Weights of a small image captioner: decoder layers 10, soap at rate 0.0032.
Rows from block 2 of the image encoder of a small image captioner, named by matrix and row number. Rows with one number belong to one neuron. Each number is 128 + 32 x the weight over its row's rms, rounded and kept within 0 to 255. All counts start at 0. Numbers have three digits each.
Before each neuron's rows are labels from the 100 images, of 14976, where the neuron reaches its largest size: "top examples" is what is common among them. Only what is clearly more common there than usual is listed. The data: photos with spoken descriptions (Open Images, Localized Narratives).
# gate: MLP gate (encoder.blocks.2.mlp.gate.weight, 512x256), inputs 128-255
# fc1: MLP up (encoder.blocks.2.mlp.fc1.weight, 512x256), inputs 128-255
# fc2: MLP down (encoder.blocks.2.mlp.fc2.weight, 256x512, transposed), outputs 128-255

top examples: text has "wall"; text has "sitting"; text has "table"
gate.444:157112115078122132103121176194137142096135113159150186158109127175120109143133164125102179144159142157057153164121141121152102152107154149201164170167115079146124157119153142056085104182128141177179161138092117088145085148101123096166150126100096147119143122127094137078142161084111115113103097150168073132083107097122166172110116128140097130119130131116154084121130186121144101111122
fc1.444:164126143084136143110110142126106139147092145102144125075139078112165176120115149091139138174139130072170087074124172189086143109131112196141155116095214142149105107117132088172192087098091181132062142131099141179179117141168182116141128125095121146195151062072140136120092129145137100136146147159079101081191137116145105110144156138111189145143137077121121149172195107117116127164137
fc2.444:082060102143136095115116145158095072167074131164117187098146101088067152129130094117135138136203138144167106141145106081063124177191183139128094091102158144078156064101130108128089180091128130109141098157166107111142153136183110120147177132134183184104090085122125129130126123148123144111141219122118185136166167118139106068093104106141150066103159093096104103091147072155164189173157

top examples: text has "wall"
gate.266:070146137136092071171104099142151133168134180101111132163180093113140150077101162147150124115118135080112150128141121109141219140171182124197129085062113179127090104139147119121126086149099141120096089141125142114127064182146167147122082196108154071178130116149166167096119164126182072133128152153098029077137120190154129129126087112085094103095138188153126161079106092137143198099101
fc1.266:101114126180124094188074110149108116139097134110103120173112095158175132116087124190133142138145115098123134097151144078116180133156178170172105108117109124133079102162109102079140102111057134065152136135131125081153111208175153187115106165145165104160102147107162158089077161106150088121142131148152088053158083199124147117117111084038114127115138119147116152093108115158140163086159
fc2.266:164182171154111183157179116114086095153152135101154152122058157184153099104175103107141107139153109055091144161158130123124137182154033042140142154147135155182113113110124090165151043129174096126058076130081136113125105136119145199129100112100128106145113150134147070106089159129133071179124097143124155113128115104156107178097142106102093151124173130134099099114155105121143132130118

top examples: text has "people"; text has "sitting"; text has "woman"
gate.350:082099077137150068081087169190157101120082051122152166107169096115160140140051160109088081132110140120069132114103135132137217185153122133100224083100158117148129138163103123126081163148120135183109111161187113163154182122119155151185143164147162083139110133129094095091151123102106131087149196152164102146123115134145054104088189075141175123103090212180136117145140169150182083126150
fc1.350:168143169132092170170176104083074156124165196137086098117120177107123100110185095161139198148164133152185104146139104118138054091131119112162054173184098146079122119127132175134141111117107123082170128089099159130109091062144095055094124062096075139121138100150164135156105152159150153146110051135096133125131154151113177162127076173121144129099173082111097138093098102132101148147091
fc2.350:107118097113190100153152114134162145132129143099160121100051126196131113108096173116151105133101098062164135188119126146137124125102146108160142167104095123124169103135120132112047121122146172152111148151052107181126142199080112084100102038105088128054120116122161114193142177112135134091155154145123123154139094151103126090117115086103135162124150138086065166206099116114100173103094

top examples: text has "trees"; text has "sky"
gate.153:107105151136111102160099075133099126111109139119118094078106142097174125141111165113089134173118089126183072045093119150097130096131109075149053183111101130160073083122074135172098136117133080057132141093156158081160153165118096156090163087118133144107152080096137119159099169150123128161143080151122156083177100143179096126142150067142136110124091160163094176141075148118149179104134
fc1.153:105104142144108082136154171124067153162120115092091163109123131138151115144130133152126073120176152175093153135161121187114064109174162077105144162114114132097117092130121133118138140140111130111177091110165131129148162139173123138138061156090094094094074128114103158097096123109163132077124182112130139167143109168132129075140104195110108197079096105143122173056088125090162141136095
fc2.153:152167137112134116158143065173083126084077078159169109139140155140161132101124115179218122176153102136067136192140193135101165132173132086125120092115174144096100117118145151109144122141154176075145139107140161161135138187115109122091133144099146106162127095119056160100087092082175137137090156091096082113131096085112132146142164121119134077139135134084160188162139110106093129128060

top examples: text has "people"
gate.310:125163163102142086084156158121154144132085136109108166125072170105132146041086134107163182151095162167108106183098166155153103118064144125129129102154115081135141097142152105148129084166164160158145178143127115147188147222175166135120173147114088116132135079114149069105155169091112127139115132148055064096151114163141116105110170147110093126076129135151146113130154111121106123078111
fc1.310:157154103165168112144104123111143150167152096119121113134094076124111131159151100138111118132128111104150233059089137162082150150172070141070124160099147202115143152089169081128167154152125110082129107142106053163111152125089112118114121069123115124161153103133099170153133077154174156094127161104186172144124198133146098107119098154129153107142072181132090154119155145109120154146167
fc2.310:094080138122143094162127153153147150165150136112123116150094111177107120140132142083130075160064153107097109171091148072095139186081136143131179121125069110075140142104073210197131170171095111163159092154138109161072125137115106181132170169155119156095107138160141108101118232072183147148134125198131172108127125119154176163121117098136091126120085133119132105122104111093105161148094

top examples: text has "grass"
gate.162:130152079139111129101112142111105123131158117134149117167122101097129097175130128184149132158117156135129115090121161163140158095199139119147081115153122158160099126159111149161083123128117121125150168134091081107056106129108188152166079178059099170160098102163083116101126111082136091093147147100149136162124105137160145151186136094147093160185097193138103102115147152089191133136148
fc1.162:076151158135067109174162134145071111078100147134145116110131148143101126110142156143054109082119106162113076118087080120098137094066084121178140113065172106134153106075095127164178065143111174088109111108203174116105137120147160192148124092153137107121095154123191098115161127104074140176129127135138156072141145175105118151097119192114147082083100106133093152137125149115092145102111
fc2.162:114117111133163119090136126110125092210099174095086100093135130084121116095159203153158050157126132193149130138149086107209063111138127171088127146147142116141149135147167137150136152149097149060107145105084098127087104124101093136119121170146158134107128147149093165081107189119108101134114060113109132074172111086115090172130148120153074122098120127110116115090133114117199112112141

top examples: text has "holding"
gate.251:125113097115108143079115159125097140113148086082134128084065128098146135127094158137089146196055160184156129102081112179221213150126085194119193114151090156077107149149111163173119173153149126115167070083090115162124110153101098115149208134054086098156109107144070149155158133156127094133139187050140182186104129087146114124112130137130067121128069148179139133119112108146132126154092
fc1.251:125133166102056122091112169192068115124131146162105163084117117155130128127107155099100138146113139158132133110135116166140156158146107143070166103161099193163097121114163095147175164104193084161099096114107152198098025130077136095112165117138159147160128118099127126153151153125163131103092110124051123120159113090183156110101087121177091130111114096161143118111205166153115094098077
fc2.251:131112170183185107145117107180126167120160093139157155160119113135125165189114110100130158128123242125106108140104164133120115187107071096134147074061130072107114163154107167144153130131145144138146157108148125117139095079118177139180114153131196205110085118116140135128098193119119109136091140099109132115136178109118141054128140124167139211126145176076127095139118089112154116119117

top examples: text has "people"; text has "road"
gate.295:113119148096158076109154174107129166163169165173107096064105086150104100158135180138139149101175137136101153125131113122116158108179114136123111103151123151157110170101101151110152134151097160209126150100123152109125153128145191106144148080139061176155172089087114137150100146186096169110083132121147123128070126111094164136154177148157100135109142133106147166110183209105117099092169
fc1.295:080116114088165120108111141143128111118155147092124102102112110135137095097139149163141129133155124138137132166129122101062091146174064118142121134100156136108123137135101122135141123137091173173118206147086134141078151087100161126107152107086095145094160159130116142162227089163178110160136155103202192120103148131088122151139100117194084109121138124114131119141126195084108167081153
fc2.295:157157102118076148164183111075156143033109176117123095115189141090153128107133178192128100070173122207101126128135133193121125182150086162087120141105094106086091134133073141122104186130138078116151140105132184114080120083152113104161097127166145178113093136096125122148138178076109106089116025106169103096145121063145113138099106113123085104137101087123090101194098103159188099107120

top examples: text has "trees"; text has "grass"; text has "ground"
gate.439:110107101106129194104144140047155119126150117116196180148058102147162102093115125114153110204130177142148174079125111167127156137160084124190130139090184151123116144150146120151135116136092155191113113173111163141101142141075086108143129143101130133100173123178156123109118166159122108068122118084101045071152079089097155107163119183177182131154138156087079072139103149128157120109155
fc1.439:146139124116124138145125137153106116090120138156098117163128119188077141157125103122089144074130108121119067169157149170093126159057132144101112170187101109129155145065141109133155171080143133181106104062121165052124103100111145136115122104177144155162059107150128122122166099124160107164112144181142172123093143105142105081134112076074129113097088107190128147119148157193104122157088
fc2.439:129096076075142098106208074126149140120169073129125122098107137139089102150089120182083148181099175088152120123094093110106117157122112137163103073110131090157106153123131191152086093128146137150152135152108104109177125073125126128077137197134110103182097184154128109169121139181092108158085163156101139100140148167111156082162123144125182133093122166102104180108111134124193136168138

top examples: text has "trees"; text has "sky"; text has "plants"
gate.322:153098138092104139143122132146199089094117107150193098122073161087118114144110086105122174136106133130210075091083146112139126139125113206127130134112107155136105091092099168120173111149122143120163170155166074124095120134134157142110125166138175193107145137150081071155151125154132081134156112139123135091095140112147100152096132102142139107142133179170123194158110153132147123119110
fc1.322:087199158091084142134139191076116164123079149143144144122149152176125122135109155149127106061206147129110199170153163164098125115107110078132175110104125080113153152114101134167201115107162111138124069099100146128107112111143168127131148083085105091184148110089173194133113132152108139184148161087131138133164122115092142135154175150113110174144073182127136086163129106120102095077128
fc2.322:142120163140104109149104103189106161156090166142164096166129094119164117145065103117121123170138184166084133089117094093096179146089150071169132104168147173127115072179154085095055114125156153108105125133155114107133118160076143124108136124070114144106135092150139109091110154148104092139178123137113103145110172090127119122138174113144131148131119141124191159104134145104166158116093

top examples: text has "grass"
gate.207:130149100131094120101106153124091136182113113100185037129078125116136101112081140136142110064118117123087098193160118104113131189155073153098195130133145108095203113155075168093129154139092158132153135131097175133180157143117124142146161124091129099106157143159124149162120132125083118160111153110082058129130111116125146176107151147131094136134106194107086086128098126185137164152120
fc1.207:140146119106102119128132193109105119163074131102156073122130100181101071167192171113151067079099135134125181188114071122155103094175131095109147162160096139123183159090087118103144125145163151154169081141074140126127132113135164138142151133139177137081137112182158158135085125083139174119162159085085080114155118155111099131135103190203098143169049151104073107136128114163083145148107
fc2.207:092104162185147142132135137188099122124151150103112162117154123074097066136157085125126115188074125080210176087161145117146159076099079121113124092121115104101113105157174101128155154122154180087079190162147078101133096082128163131121167145116159149153098107117162101073148165148115115100152111111090084096121159124118114144061141172113208114065168085153175165143153140114110110137104

top examples: text has "trees"; text has "sky"; text has "plants"; text has "grass"
gate.288:154088091115075091155113117090178095153142126104125133099113178174155210161129118081140164139123102163088138139102103113132118155082063097169133155131109114088104177147101118165170135163100154146113136145098121189091122162133080120134170153101147100124138159098058173118147121124083146186132140138128126084145135163186114190119075145128106127086155136093128125112101117183237168060164
fc1.288:147065115158094106155151098109190136164146110090112130120133157127175204156100139056117133131129136155117136142122142130107131154056093047140154164171085161130102219129131116093183145150087129143119157139073138155107105160128098147141195143147150114174158150103079183137092117132076138200113128119116136105167148110199104148106099175163113126127145153090158156088140132164232161119156
fc2.288:134159104100150121128175096094113113170117143087089148133129165170101163176134172109085110140173095150079115093148137092133081068114141102130153102117174113092117091182140125113184171141125124133152100132129153132067178133127138152143147137127048143142192167110143106180111142116150183132166074055224107122114135180139150152158072109102120133141127110128084171148135122094152184139116

top examples: text has "yellow"
gate.316:129122190087073164091103173137167102152120095145127168117139119119146196071086130109189117058116090145144114137112147071125144144164179141166152170160137157163144125085105098132112135144115159148175117141133090119153109158112157128139090131137091144061064166140099178128137119142136097100110107157112105132114150151069128174141103120158093196114081208132092158154157083145096145148102
fc1.316:119152093118122072115146108127098149090096128133128103153137112121122094137091144189130148122156130149119129126167072133113095120140099128090098144152092132132139092153110087135094191090106095111107167057119171129149168079061109176153141072128179071142160121215109100133122142107131155162140138142106103085139174113143122128126114171154062076194185077117109134122127135118131146089127
fc2.316:090091150178097122138186173188105165119151126105156118138100135140053102111125131173076119120068124184152149104134082098131165096128098140165190068097121116151123135122124145150102129121135116128149102157089130105104073067155085146158127138106146103131136088096122151120159139192175099093075139065129101151196088164133159168174121194159098115166131117138088093159073111149121107169099

top examples: text has "water"
gate.338:105127163088140141140161159114140146107091140184129121072157114154134157135148147149129073074138120160109096122123078114194144111192126111114125055141150186162133076159127082142146142131133093107106117105149160117084147126179153140170137138139115148127167176105123142165166096095157159192140081142124134093133119123140095107115122115115117103100167208142122131150138158158115202087137
fc1.338:124139151130081119115141152144104186113076127121134114081114124150136162142154131148146080094128150166098081149110073093156085117210100069154131092109145156091153029132198007135104150144154085144125132096169136110086164128119153140139111133155133141158179133078121107171114125103131163137129134123140169142175125108119081124135117094109137100147135092116110118152112150143145187108102
fc2.338:122104171121149128122121144188062139151119099116082109167117089183109117169152102137086103152105202121128109073123101085092127163148132115149163118156090162138100139090119154152092112157159129072112154126113129106155108131096119118101106118182169130188094142127098149142151175179103113116103159158148139118162104182115127111107163153107064123113127174084108142117104092143164121111099

top examples: text has "text"
gate.224:121151156118134119169109103142126166140136142103076126136103167140179174157066129137156165146078099102111117094126114157036135111152080127151097173163111102097183134207104135163147100092109146080080108169156143082142216074111156179106175099106115097147132125110149138144129110110165140146112108167108089110075066113148130076111150124138177140121127126139106109158091106085143181131155
fc1.224:138090130169180158133101136072144111110085128151104117157139105126122142162135112158170133113155139129120120152080104106162062109089165154137153139152129158122086172154181184168042118155118140143196186146177163162119130110098090091147094095210126096146135085153139135139105129102096112133130088118144148088150128181143122190173118117128067121067168135140112173166154148233128059089127
fc2.224:205057129122133157140127129128104103141142086142130101103215097094105103142164119189132110075141152072135132087137132116180114086167129175120141134136137082146098101076131149163086117193166113162174110124100105162105145120146170112141140111147119105111176061165122154162116119108077111142135129154099136118146195082117114113139110117095076113154116170082145112169133116174089124096155

top examples: text has "people"
gate.271:075117110108203154117111103120202115078073112116134127108171115101152159153074122094153156089106065156115091168126109078154183181110155141121166125081090131134171178121071100173118170113190133150119139116191089115120149146134105132127096166148140176070080132125176054098162115061098174076148204120144093110091131143065148103091193105139183163139152233158146075140121206177199087086100
fc1.271:182132149139078143142182124130080152120172175134129117174138133121155058117184116164135064113170155100153134109151146139092080103146120140132121117119120162165084155129112161031152107165089124089079150172060152114109143105103163090132135146144124104176154149119105176160094131161173076170148056154118164148181150080141130176136056139156078116113109082099123169111088096078057124192155
fc2.271:132125110185133087133100131133134123166089096114135117117062181174170149133177095119162077232126183126144123107125123080144159150128183138167131109118121107081184107148106167137064151157120153178121163155103073149063124139095099117195101105127092121064078102092233150144101158127101123136114104150114122192165095128141172140188146138078110154103131161068142148151171169149117117123116

top examples: text has "text"; text has "paper"; text has "written"
gate.367:136121130130133184121120157134128098122135111071118159172071049183162143085137067108094090160133149069160124138138114199114184138153086126141107184101104092108173117110087118142166186118115218132073090131123142143107103138072101092152106100117113104117085120176165108104100150115156117106136146132099072158086093075112101107160162063125132078081084161156096091095112160151101170132090
fc1.367:118129114112112163103135151132106117115132132079122197185090083178137125088118094138116119180119142080187158118092140232091165129120117092100067152112102085143187112143114118149170172125117172185093089129125139107086100147108110088153110103153122098103117115218161106096112148141171136137132157096084080168083095051095080077201162102145132085093078095109093093047106156158105158137115
fc2.367:091122142088184138097092126100105117146122097110147174122112109131064142192169097153143123102137200091163081115141146166018108158136106131097145143125148119117141140122085156172160118086157167129125096173146118123142099101138185157156140153107127096115113089148157115104167170194146120138141214165096143128127109060089111101181108137093126082134096135111146145127116077150153126145119

top examples: text has "people"; text has "standing"; text has "holding"; text has "sitting"
gate.378:115113078135048103102202138132174129113118128082140085152147139096129118146105131051119141083160157131110107146135131142107067178124134186132154113081098141152122118120118220156152113084130106108059107173124136160102114213157115100148137148181127062126081157116140137134139126158082146111129103118072110168128112135184123103135099130147079178162127186139150114112145075150137075122103
fc1.378:082141127100160168090133054114104097147092128145147149156129090160071117124112119146174174175126099101096145150109114114100150155118107140104093168136167149070135109157106091145092114078107164080147146125157105161097128125105149096089082154092104154159129091127127130126114177070045171136153106121110112167142146136125153149111087162096147071152150105133096129105122113186099146126151
fc2.378:144081142101142167148137139187181094132120146087147116185048088169147144158100124157128102133144136113117172111157079092141118140129138156104198104100125133102121094129204185148110093138122115153141158155112096107172137119110083161105075130083117113094141133118127152129113140138114137151147081192132120108110139149141092203133126179093128106064104151105081163130071129121184140123078

top examples: text has "sky"; text has "water"; text has "buildings"
gate.254:086106148111118123135172082093142099103055162107133093089187128171136139125146139095170130128046113157143125113087058146165138126162094125134077165160102136115153099182121118137080069098153110148109131120131170190150194087105074182149178137109143119102146110130115140142113153121146094119102082147097170074125124084086145161128170112127094103143157130136047149140076095141091117122133
fc1.254:125145136092197147191154186115078162123163072160093205169077141135168174131082090165084126171122088084145130055136162169081115127079153145156123103109212084132057188110136129144171117131149083120127165138154091088171060171100149112134090145063109176159101083125148088132156107129186095130114164084144119181109155125134065126137079126082139164087119162150124115118164149096129113135103
fc2.254:125160148107114139147083154088079138089082174174076200153082098099121091138133137139119104081099061140110122117143159084103131110100136198175153054192135113106092136177101124125118188150124189113081101130102139106104117091129146115148140088092143135158129060105132179150155136061133142163105135089100125126165158133108144145131090097111072167160112128115128107152116125089138104118085

top examples: text has "holding"; text has "wearing"
gate.98:172136156109092121134182136154124119132148149115129101149128086083158068105120111086125104150163166170176058122103105086157115157155154127111140156165077166173140141138064141143103145179114143140075136164124116102150172102086142138156123152051131136135096141144186120124134145082126154126095111164079089186157156129091231150172134057086066090091084214114128137184176154093146135128105
fc1.98:091109131096103153168102091160081119117081165103111129164108156137090186121107096103129201095092123089156140124115099205097138127207128163127117133141184108118180115162136160069171089103177135087117145091100138175064124120085141054138127059192128104195156118162065154107100124166133146173160114113152138102126114138111181116093085193117167120138103111115126112093084066166157143154158
fc2.98:078121198117101160169118090133154140117071114129120166143165084157124192039143164117082156149128109089106120202120103090127150166143114159140145091139131137149160108126125137130092157155138135204072148117127074061125107129105107196146128067166150109130135074151120115119130097136140160173091144172149124133099114139112135127073093095114106130171087064173161108123175127181110177142193

top examples: text has "wall"
gate.135:162085114062113144169118157121165200084157170145140113163062146151117133138089162120120159100083128135135105133122095131072165140170162099152161147123086106114169109085079102178135118157066079187117135142062148131094191177165114058140132128224112158103143181166147154124114192106170118130123088095138098121153126127123144131143146104153089142081125154194152135106112118145127064107148
fc1.135:067140128098114153137117080115130148120122143148089147162170127129130192119196087093149121138111146180145100092105123111125147160164102122087113149114177148115117157183213141136147208124125078112102079164126118087098079190161151141133138114161157156062164092123148095065118180101116118166166128151130079098134183115109096151159163125142118135088081137126166149129113167164136115148148
fc2.135:121090125071095085139171102138105121106161097159119121146122093203144145201096091147112172119119185166109189124137146083139154166110100093093179106180146128096075100129145147128156106102137121108116166175143089062095113105153147099185121165169104141174095123138089170079142156167118107136072068097116143134066112101123140113126105184130094131099111130192132158083126099129154089138125

top examples: text has "trees"; text has "sky"; text has "plants"
gate.247:152108102148117113182153127118125078116145129143114129120168145105166160117164160149159163097146103102115116117124088126127128149089106093118076100140163114137126092157092129130061102111123129161100179125103187071182104136104151123078077160117134080113115171073078080112162121120138113120209100099077135098149145136102102115105127162124128113109105121111113126135113077161119073125151
fc1.247:112097076116140083147182078103176074152127129124117142089164134152139197145156157101098211122189113129123144151096111169138107117110131076158111124171159115173138149158128115143127110142161096161120166092089128093119187096132110128118097118144096054165128127079100140133126124138130126134165125131121116103147130126096178024111080094117068150169120094123084085173160120164152111105211
fc2.247:152148137124175122109134146140161044181142160120152135160121150087176171112133094094108112144136135096141165102096166144104144132159143105131121124094152117159161132157125152124178168170090092149173142108103117053155144070122146177165162107150100150096136146104152103159198094119128094211130163106124168048154116170150120118104078153124093177110077130071161164076105110138111087180091

top examples: text has "sky"
gate.36:149174136067106131082104169086081104166132093130140148163151093093108093167113138107098127117104137149172060086105102119132161066146120171157165150151087148119125154127104119132163184127174160149123087138123188131100137119110108103166134106107088098124107176084155079176128137092114167105190149163125086052104195122122104153092118185100083135071077114131113129173150062123143102145044
fc1.36:130124136210151141165162101199148157128146158131128119064111145163098160095144147165110133087157128106085166159159169127101131179109134087127134092064144092137154104170122138130080082123094103157110146128139083091114111142117161158105126151099188197112146083153105220059152109145140047127105126072121170195130073157126168113159129085048180086142160142158146089073117213114152123130212
fc2.36:178149096086146109120181098116148124130131118130125082085122130139220160104055159053148113183098055138108146109131174073107159072153163167146150167106146133071114127135168104131115165120121149076133119143133187165163099099093142088139120068065114142142142102090118093146102106157092141111176158124099090130095135150088109186128167105117111102093145163112127153138133174112147159127126

top examples: text has "people"
gate.15:077088052108100108117154128170175132117104098116118119113188058153130134123102124143095042161133160118046185141166161121140177125122103107042211087150121115129140167156130127137084101083136092188094065142154074133144167122200184127160165219120162196107101171129125113074102132077125110116141139084149121107100126184127109154124184112070155118086099180182148126130129147087138130153153
fc1.15:096114077148137160140145169148163157131101129117149043115088153121152112089105121132112111063116115048141110162145070140116198133163138169100147048095162161155093109130053104151102174115132107164154109116163104070109146149118153096173174098146181128132153121123101110101170103122072119099168119096122112146141180101151081036159125082116190100092151166166155115129164126169115101159178
fc2.15:174161124125135174077169159099142043105109101136120154196200145095127119133086091155096132088153164116087143144118131046127161119173101126125151100174134136158095116140190100097167122142087156090123137155158166101152119097190124168095153160089145062094179140150096118078113114140108121166135190074133095153106149117087118167110133164138152084120118086211120096087111079144141128146120

top examples: text has "wall"
gate.375:167111105116160144178141109078152103169202101052150058083136162132130116090089152117092081072131124142176110070156156156132125146170168119174167131156178130139139100114091174152149121123120124054170114139083121146133063141174129128168143065108079116133156118168137149148071127140132105117136133112131136087134091119088190141142132152114038150185088170144121129142120153120079135180073
fc1.375:084157145129088194099111155107126104116084076176056172126071105140063116142143134133159175153079102168125119164112134089106086133146160180095161122166183142128123140123164071193182135109161169146133113134152092172140145060139104099166130108143105131173095113088143130119177152138068122108073139148109095171087121107100135196098117167214159185095133188141115141146104132185114157127145
fc2.375:121176122131137151115115116215151156109106113075160149103132153113214098091073071113117127099138137153145126148076106118153157126104157101127164149153100175091203088105170122099153146152091112095174135123105138090090129103037190113109077125063117158074141102129145133171130148079117159137129140152167147151077157172157089143116123187105119136164095110159086137129132098159159138147142

top examples: text has "wall"; text has "table"
gate.486:157134105085108158173179153135101166089100135141152144091180170105134134096122158145088153101109155138121127114131104140143148104194151080172087159144089187177107072131000068113125117138130145126115131097131172081126129168106127094127104124148090106162110149160165186115114130137148171138115145125151081123141129160163098166105076123154194126123110226156144135135064150075199116125109
fc1.486:115119057130127148174166066162096177124127125151108144145134181122130124146156148148137145147079165139160147117180115170118131122147122052203118191088107185112145043121077094155149139109143153107138111123128132045133203133098098115118169113153090149169146110126130185133119168130147126137062159109140116153113140052145077066091095124174180158084123181148109150089096089093122084122154
fc2.486:171177117144132088111185130165155095203089116110182130111166141106145160202118185075102139125156107128133146069119095128170140118091187140134115098090074082129097138125153132095083177088095162143153136081163123166160120158136133112125106168100072135097132122151135138129160107136131097132143151133143110102135107166104115088091150127169143131166130170081125174155110091138135137086160

top examples: text has "wall"; text has "sitting"; text has "table"; text has "man"
gate.470:175142175176122083154158160120176125099105164114090096097112164098089129091118120143091137125157159092103114139097155212164102061128190102101154113090114133169079138125070119106091110166082140077168132134155119099129116179150113107139185117125087107160113062117148184113105077102143145149124134197161134135139115184154114131130092134092070137106174168109213157174060158126189111135105
fc1.470:177114146174184108127173147159185129151152145087085085109135132119083149074127161151087124154120195100070163109141159213146099050106190096160130162125123137148104093136169123178045112178157120103134141092156049135142154163172126082137135123133116120116053054133135156109114114128097140104152121159100149146117126162143128064167128176125103127159169164127169112143114178146105110171112
fc2.470:132118083156136162139109141162123083152118103104130121148101123064173148204149117094154113162173168169123086127137087190119127165161130079083127157165138121154190148122105127120117123031113093098153140096120126147123134133212106112153170123152139049123111136127083131124131115100218077189160121107177091053155116095057118148128136126130155133104157150158114157064110116197132137104127

top examples: text has "water"
gate.75:181149109093076152080139137116137176150098113107166119050092116121159204083121122118176166068128135084133076082159068117110109122146178177182195148129144119172162123168038111148124133152085117123109138112113172116124129148136108113132141121121148133154099093160154102134155081108175136157146120135049096107135126116158166123115088168117136119085146179082100134127130160102152188157094
fc1.75:118159110097062099085138149078093170123121125113143135136090174166133219122148112119203041089095150114094132146123126157188126069113160126205188128152137133166156127108107131146142100149110102112155112102075171073143114149140122160136107129160115176173132100059132101096136096158168139167128165071061116171109091145155117118166143140110128148113128105115133118150076162113147154123023
fc2.75:148167072145108109076140141179124157103132163111159150118168108135171148158181133144050126114126111070112123071147094107071134167152110119127157137109147144128120183131154129120157104101121095070106109068164135117144088127139113175093131112189107133132057048178122140127101112139138094125103114181143096139095155183144221129149090094083041083142186149118152180109137140119154139144091

top examples: text has "trees"; text has "grass"; text has "plants"
gate.156:118077111085089082173164139120117101094142091077150106137157157210100140185155136098137151161129186136069132075092101143178079148203092104106091133153128202056154194128147100168113163139071157157138075127124132166151149123046135158108128106109159127148144117094124112127102128159113172153133156098085075117116125182173161159149116200091135170137194100083086171135111101139171112102183
fc1.156:140191161121139132146154169135154132137121144100140104094119148069102140091125107144115141098078168123143077200171147085130144119131131155175139092101093103149052093152094150073068123131214040104151110108165121086096185165097102081121110146132104102134115120173093159053170151068136098108109090129137138114079162090137179109006167087150148156147162135178130054139132125106141052140121
fc2.156:120081072097134187157137142156133172120100106146122099145090186112164060094125098093083137147081152121119109134107135149182120206137073087127087139120114114165151141102140143103077133147139132132093170105170078147178138116135142122129125159174147128126043094095150128107152186143109113190095157162138161134183114089135130101079142128106165128112096163134149128129117121135098117139164

top examples: text has "wall"
gate.24:190137119111082084168127144080114163122143094127198124137111143087092129126087134135132144096051168148115077096098092113139140113194144174134145100133116145151122122135030085132141144143111111149144148100132180128136151112075171114098115142089127103129156131136134164106147134125135122100158166131096059130141162174147179194129157142145127069082085226095126126132087164125137136149092
fc1.24:175126119086129093140149110068128229128132105174116163139096144077102123156092141168131132095045140143139150105117127149175126135150140133191184136144122074132144122089145145161213141082161098171140154110125173119163132168137137149085122144127110114129176162063114159135172119115180099087081161100075133137085144131132090101102140179151145147173108215197095100103096132120131056145120
fc2.24:134176121123197112089096140084150092134155127108110111113161052130155122194103149139162131114125131118111181162094128132167135087127096169165152157122085089128136124134126152090076132111096097159164161103172158175134162177133117116121132136159064127098183171052137128188118106136095108106164111097103112077068151136112161066136095117164118105183127172105160152146150087148102097076144

top examples: text has "trees"; text has "sky"; text has "road"; text has "grass"
gate.492:114099123108098132069115125134175081099122097153148099198086144100209129142143133106171119090139133093104071105089132122104171138098128159089121154103144084108095140107131130132107201150160112115106200164142094144116149073079122160136166142068175115129091165093157110189146162084136084109164094123123138095154185105137101166081151121108099143069098176141120155160086139115101108127164
fc1.492:126098151106069125082105134104152104095146124168152143177090170149202113153181123103122112104051113109133074091103098103135144137077127136131059210140145149156081117108114103109129161124197109102071188115117154154105150103143102138163084079132136120132113148119131128187132176055162098111153106147193148092147171130128078164123117110098123166179121160169058122165149148149122146149120
fc2.492:105149132126125121127133133140158185103176139152138182087091067097152159086090097104107139104121140110127158115142089147144153052125088102152128154134112081124171150116086143165150093089189229173099184103074110208206126092181091143147098145133127117153090129142136105180139103124150156137129143153096115194110174127134109116141104124164093202195104094159115096136079180162158103102150

top examples: text has "people"
gate.414:204131097148120097132053090111178146087155129129155105116095180109120136101227094173154174107077163134096141092144120175128148148125099149139078165104131077147101137127079142139130127165126100127168154124111132110140115108061122121088158086111135143083144144118124180106111097151101140120177151132086103166118105134077163192131113079149142063129095192190132092061149131128090131123118
fc1.414:056135140108102170105168163147120118180106178117165131098135104157097090166089158070099100208158109133153105129108143088080128090095162115132155134089125170082134128115128072164093078139141106174113098118170091122117109154157130161129143145064153157172125079147119098130078115105052098143091102082135105105097124137135103112183129121128129136105122118070158144167081172150181138117037
fc2.414:193144112134118115084086069100151046119139112084171157122145089109134142066125140136106120095074155134147171141101170117133155136166109152164176148172190139131114105110116110135082173160141131089106150146142083109151153098148116200142147175111143173112122086146159128102142104168158126108133114130139135096161135129104085104114100150136131130107067133221156084180187154133079139143065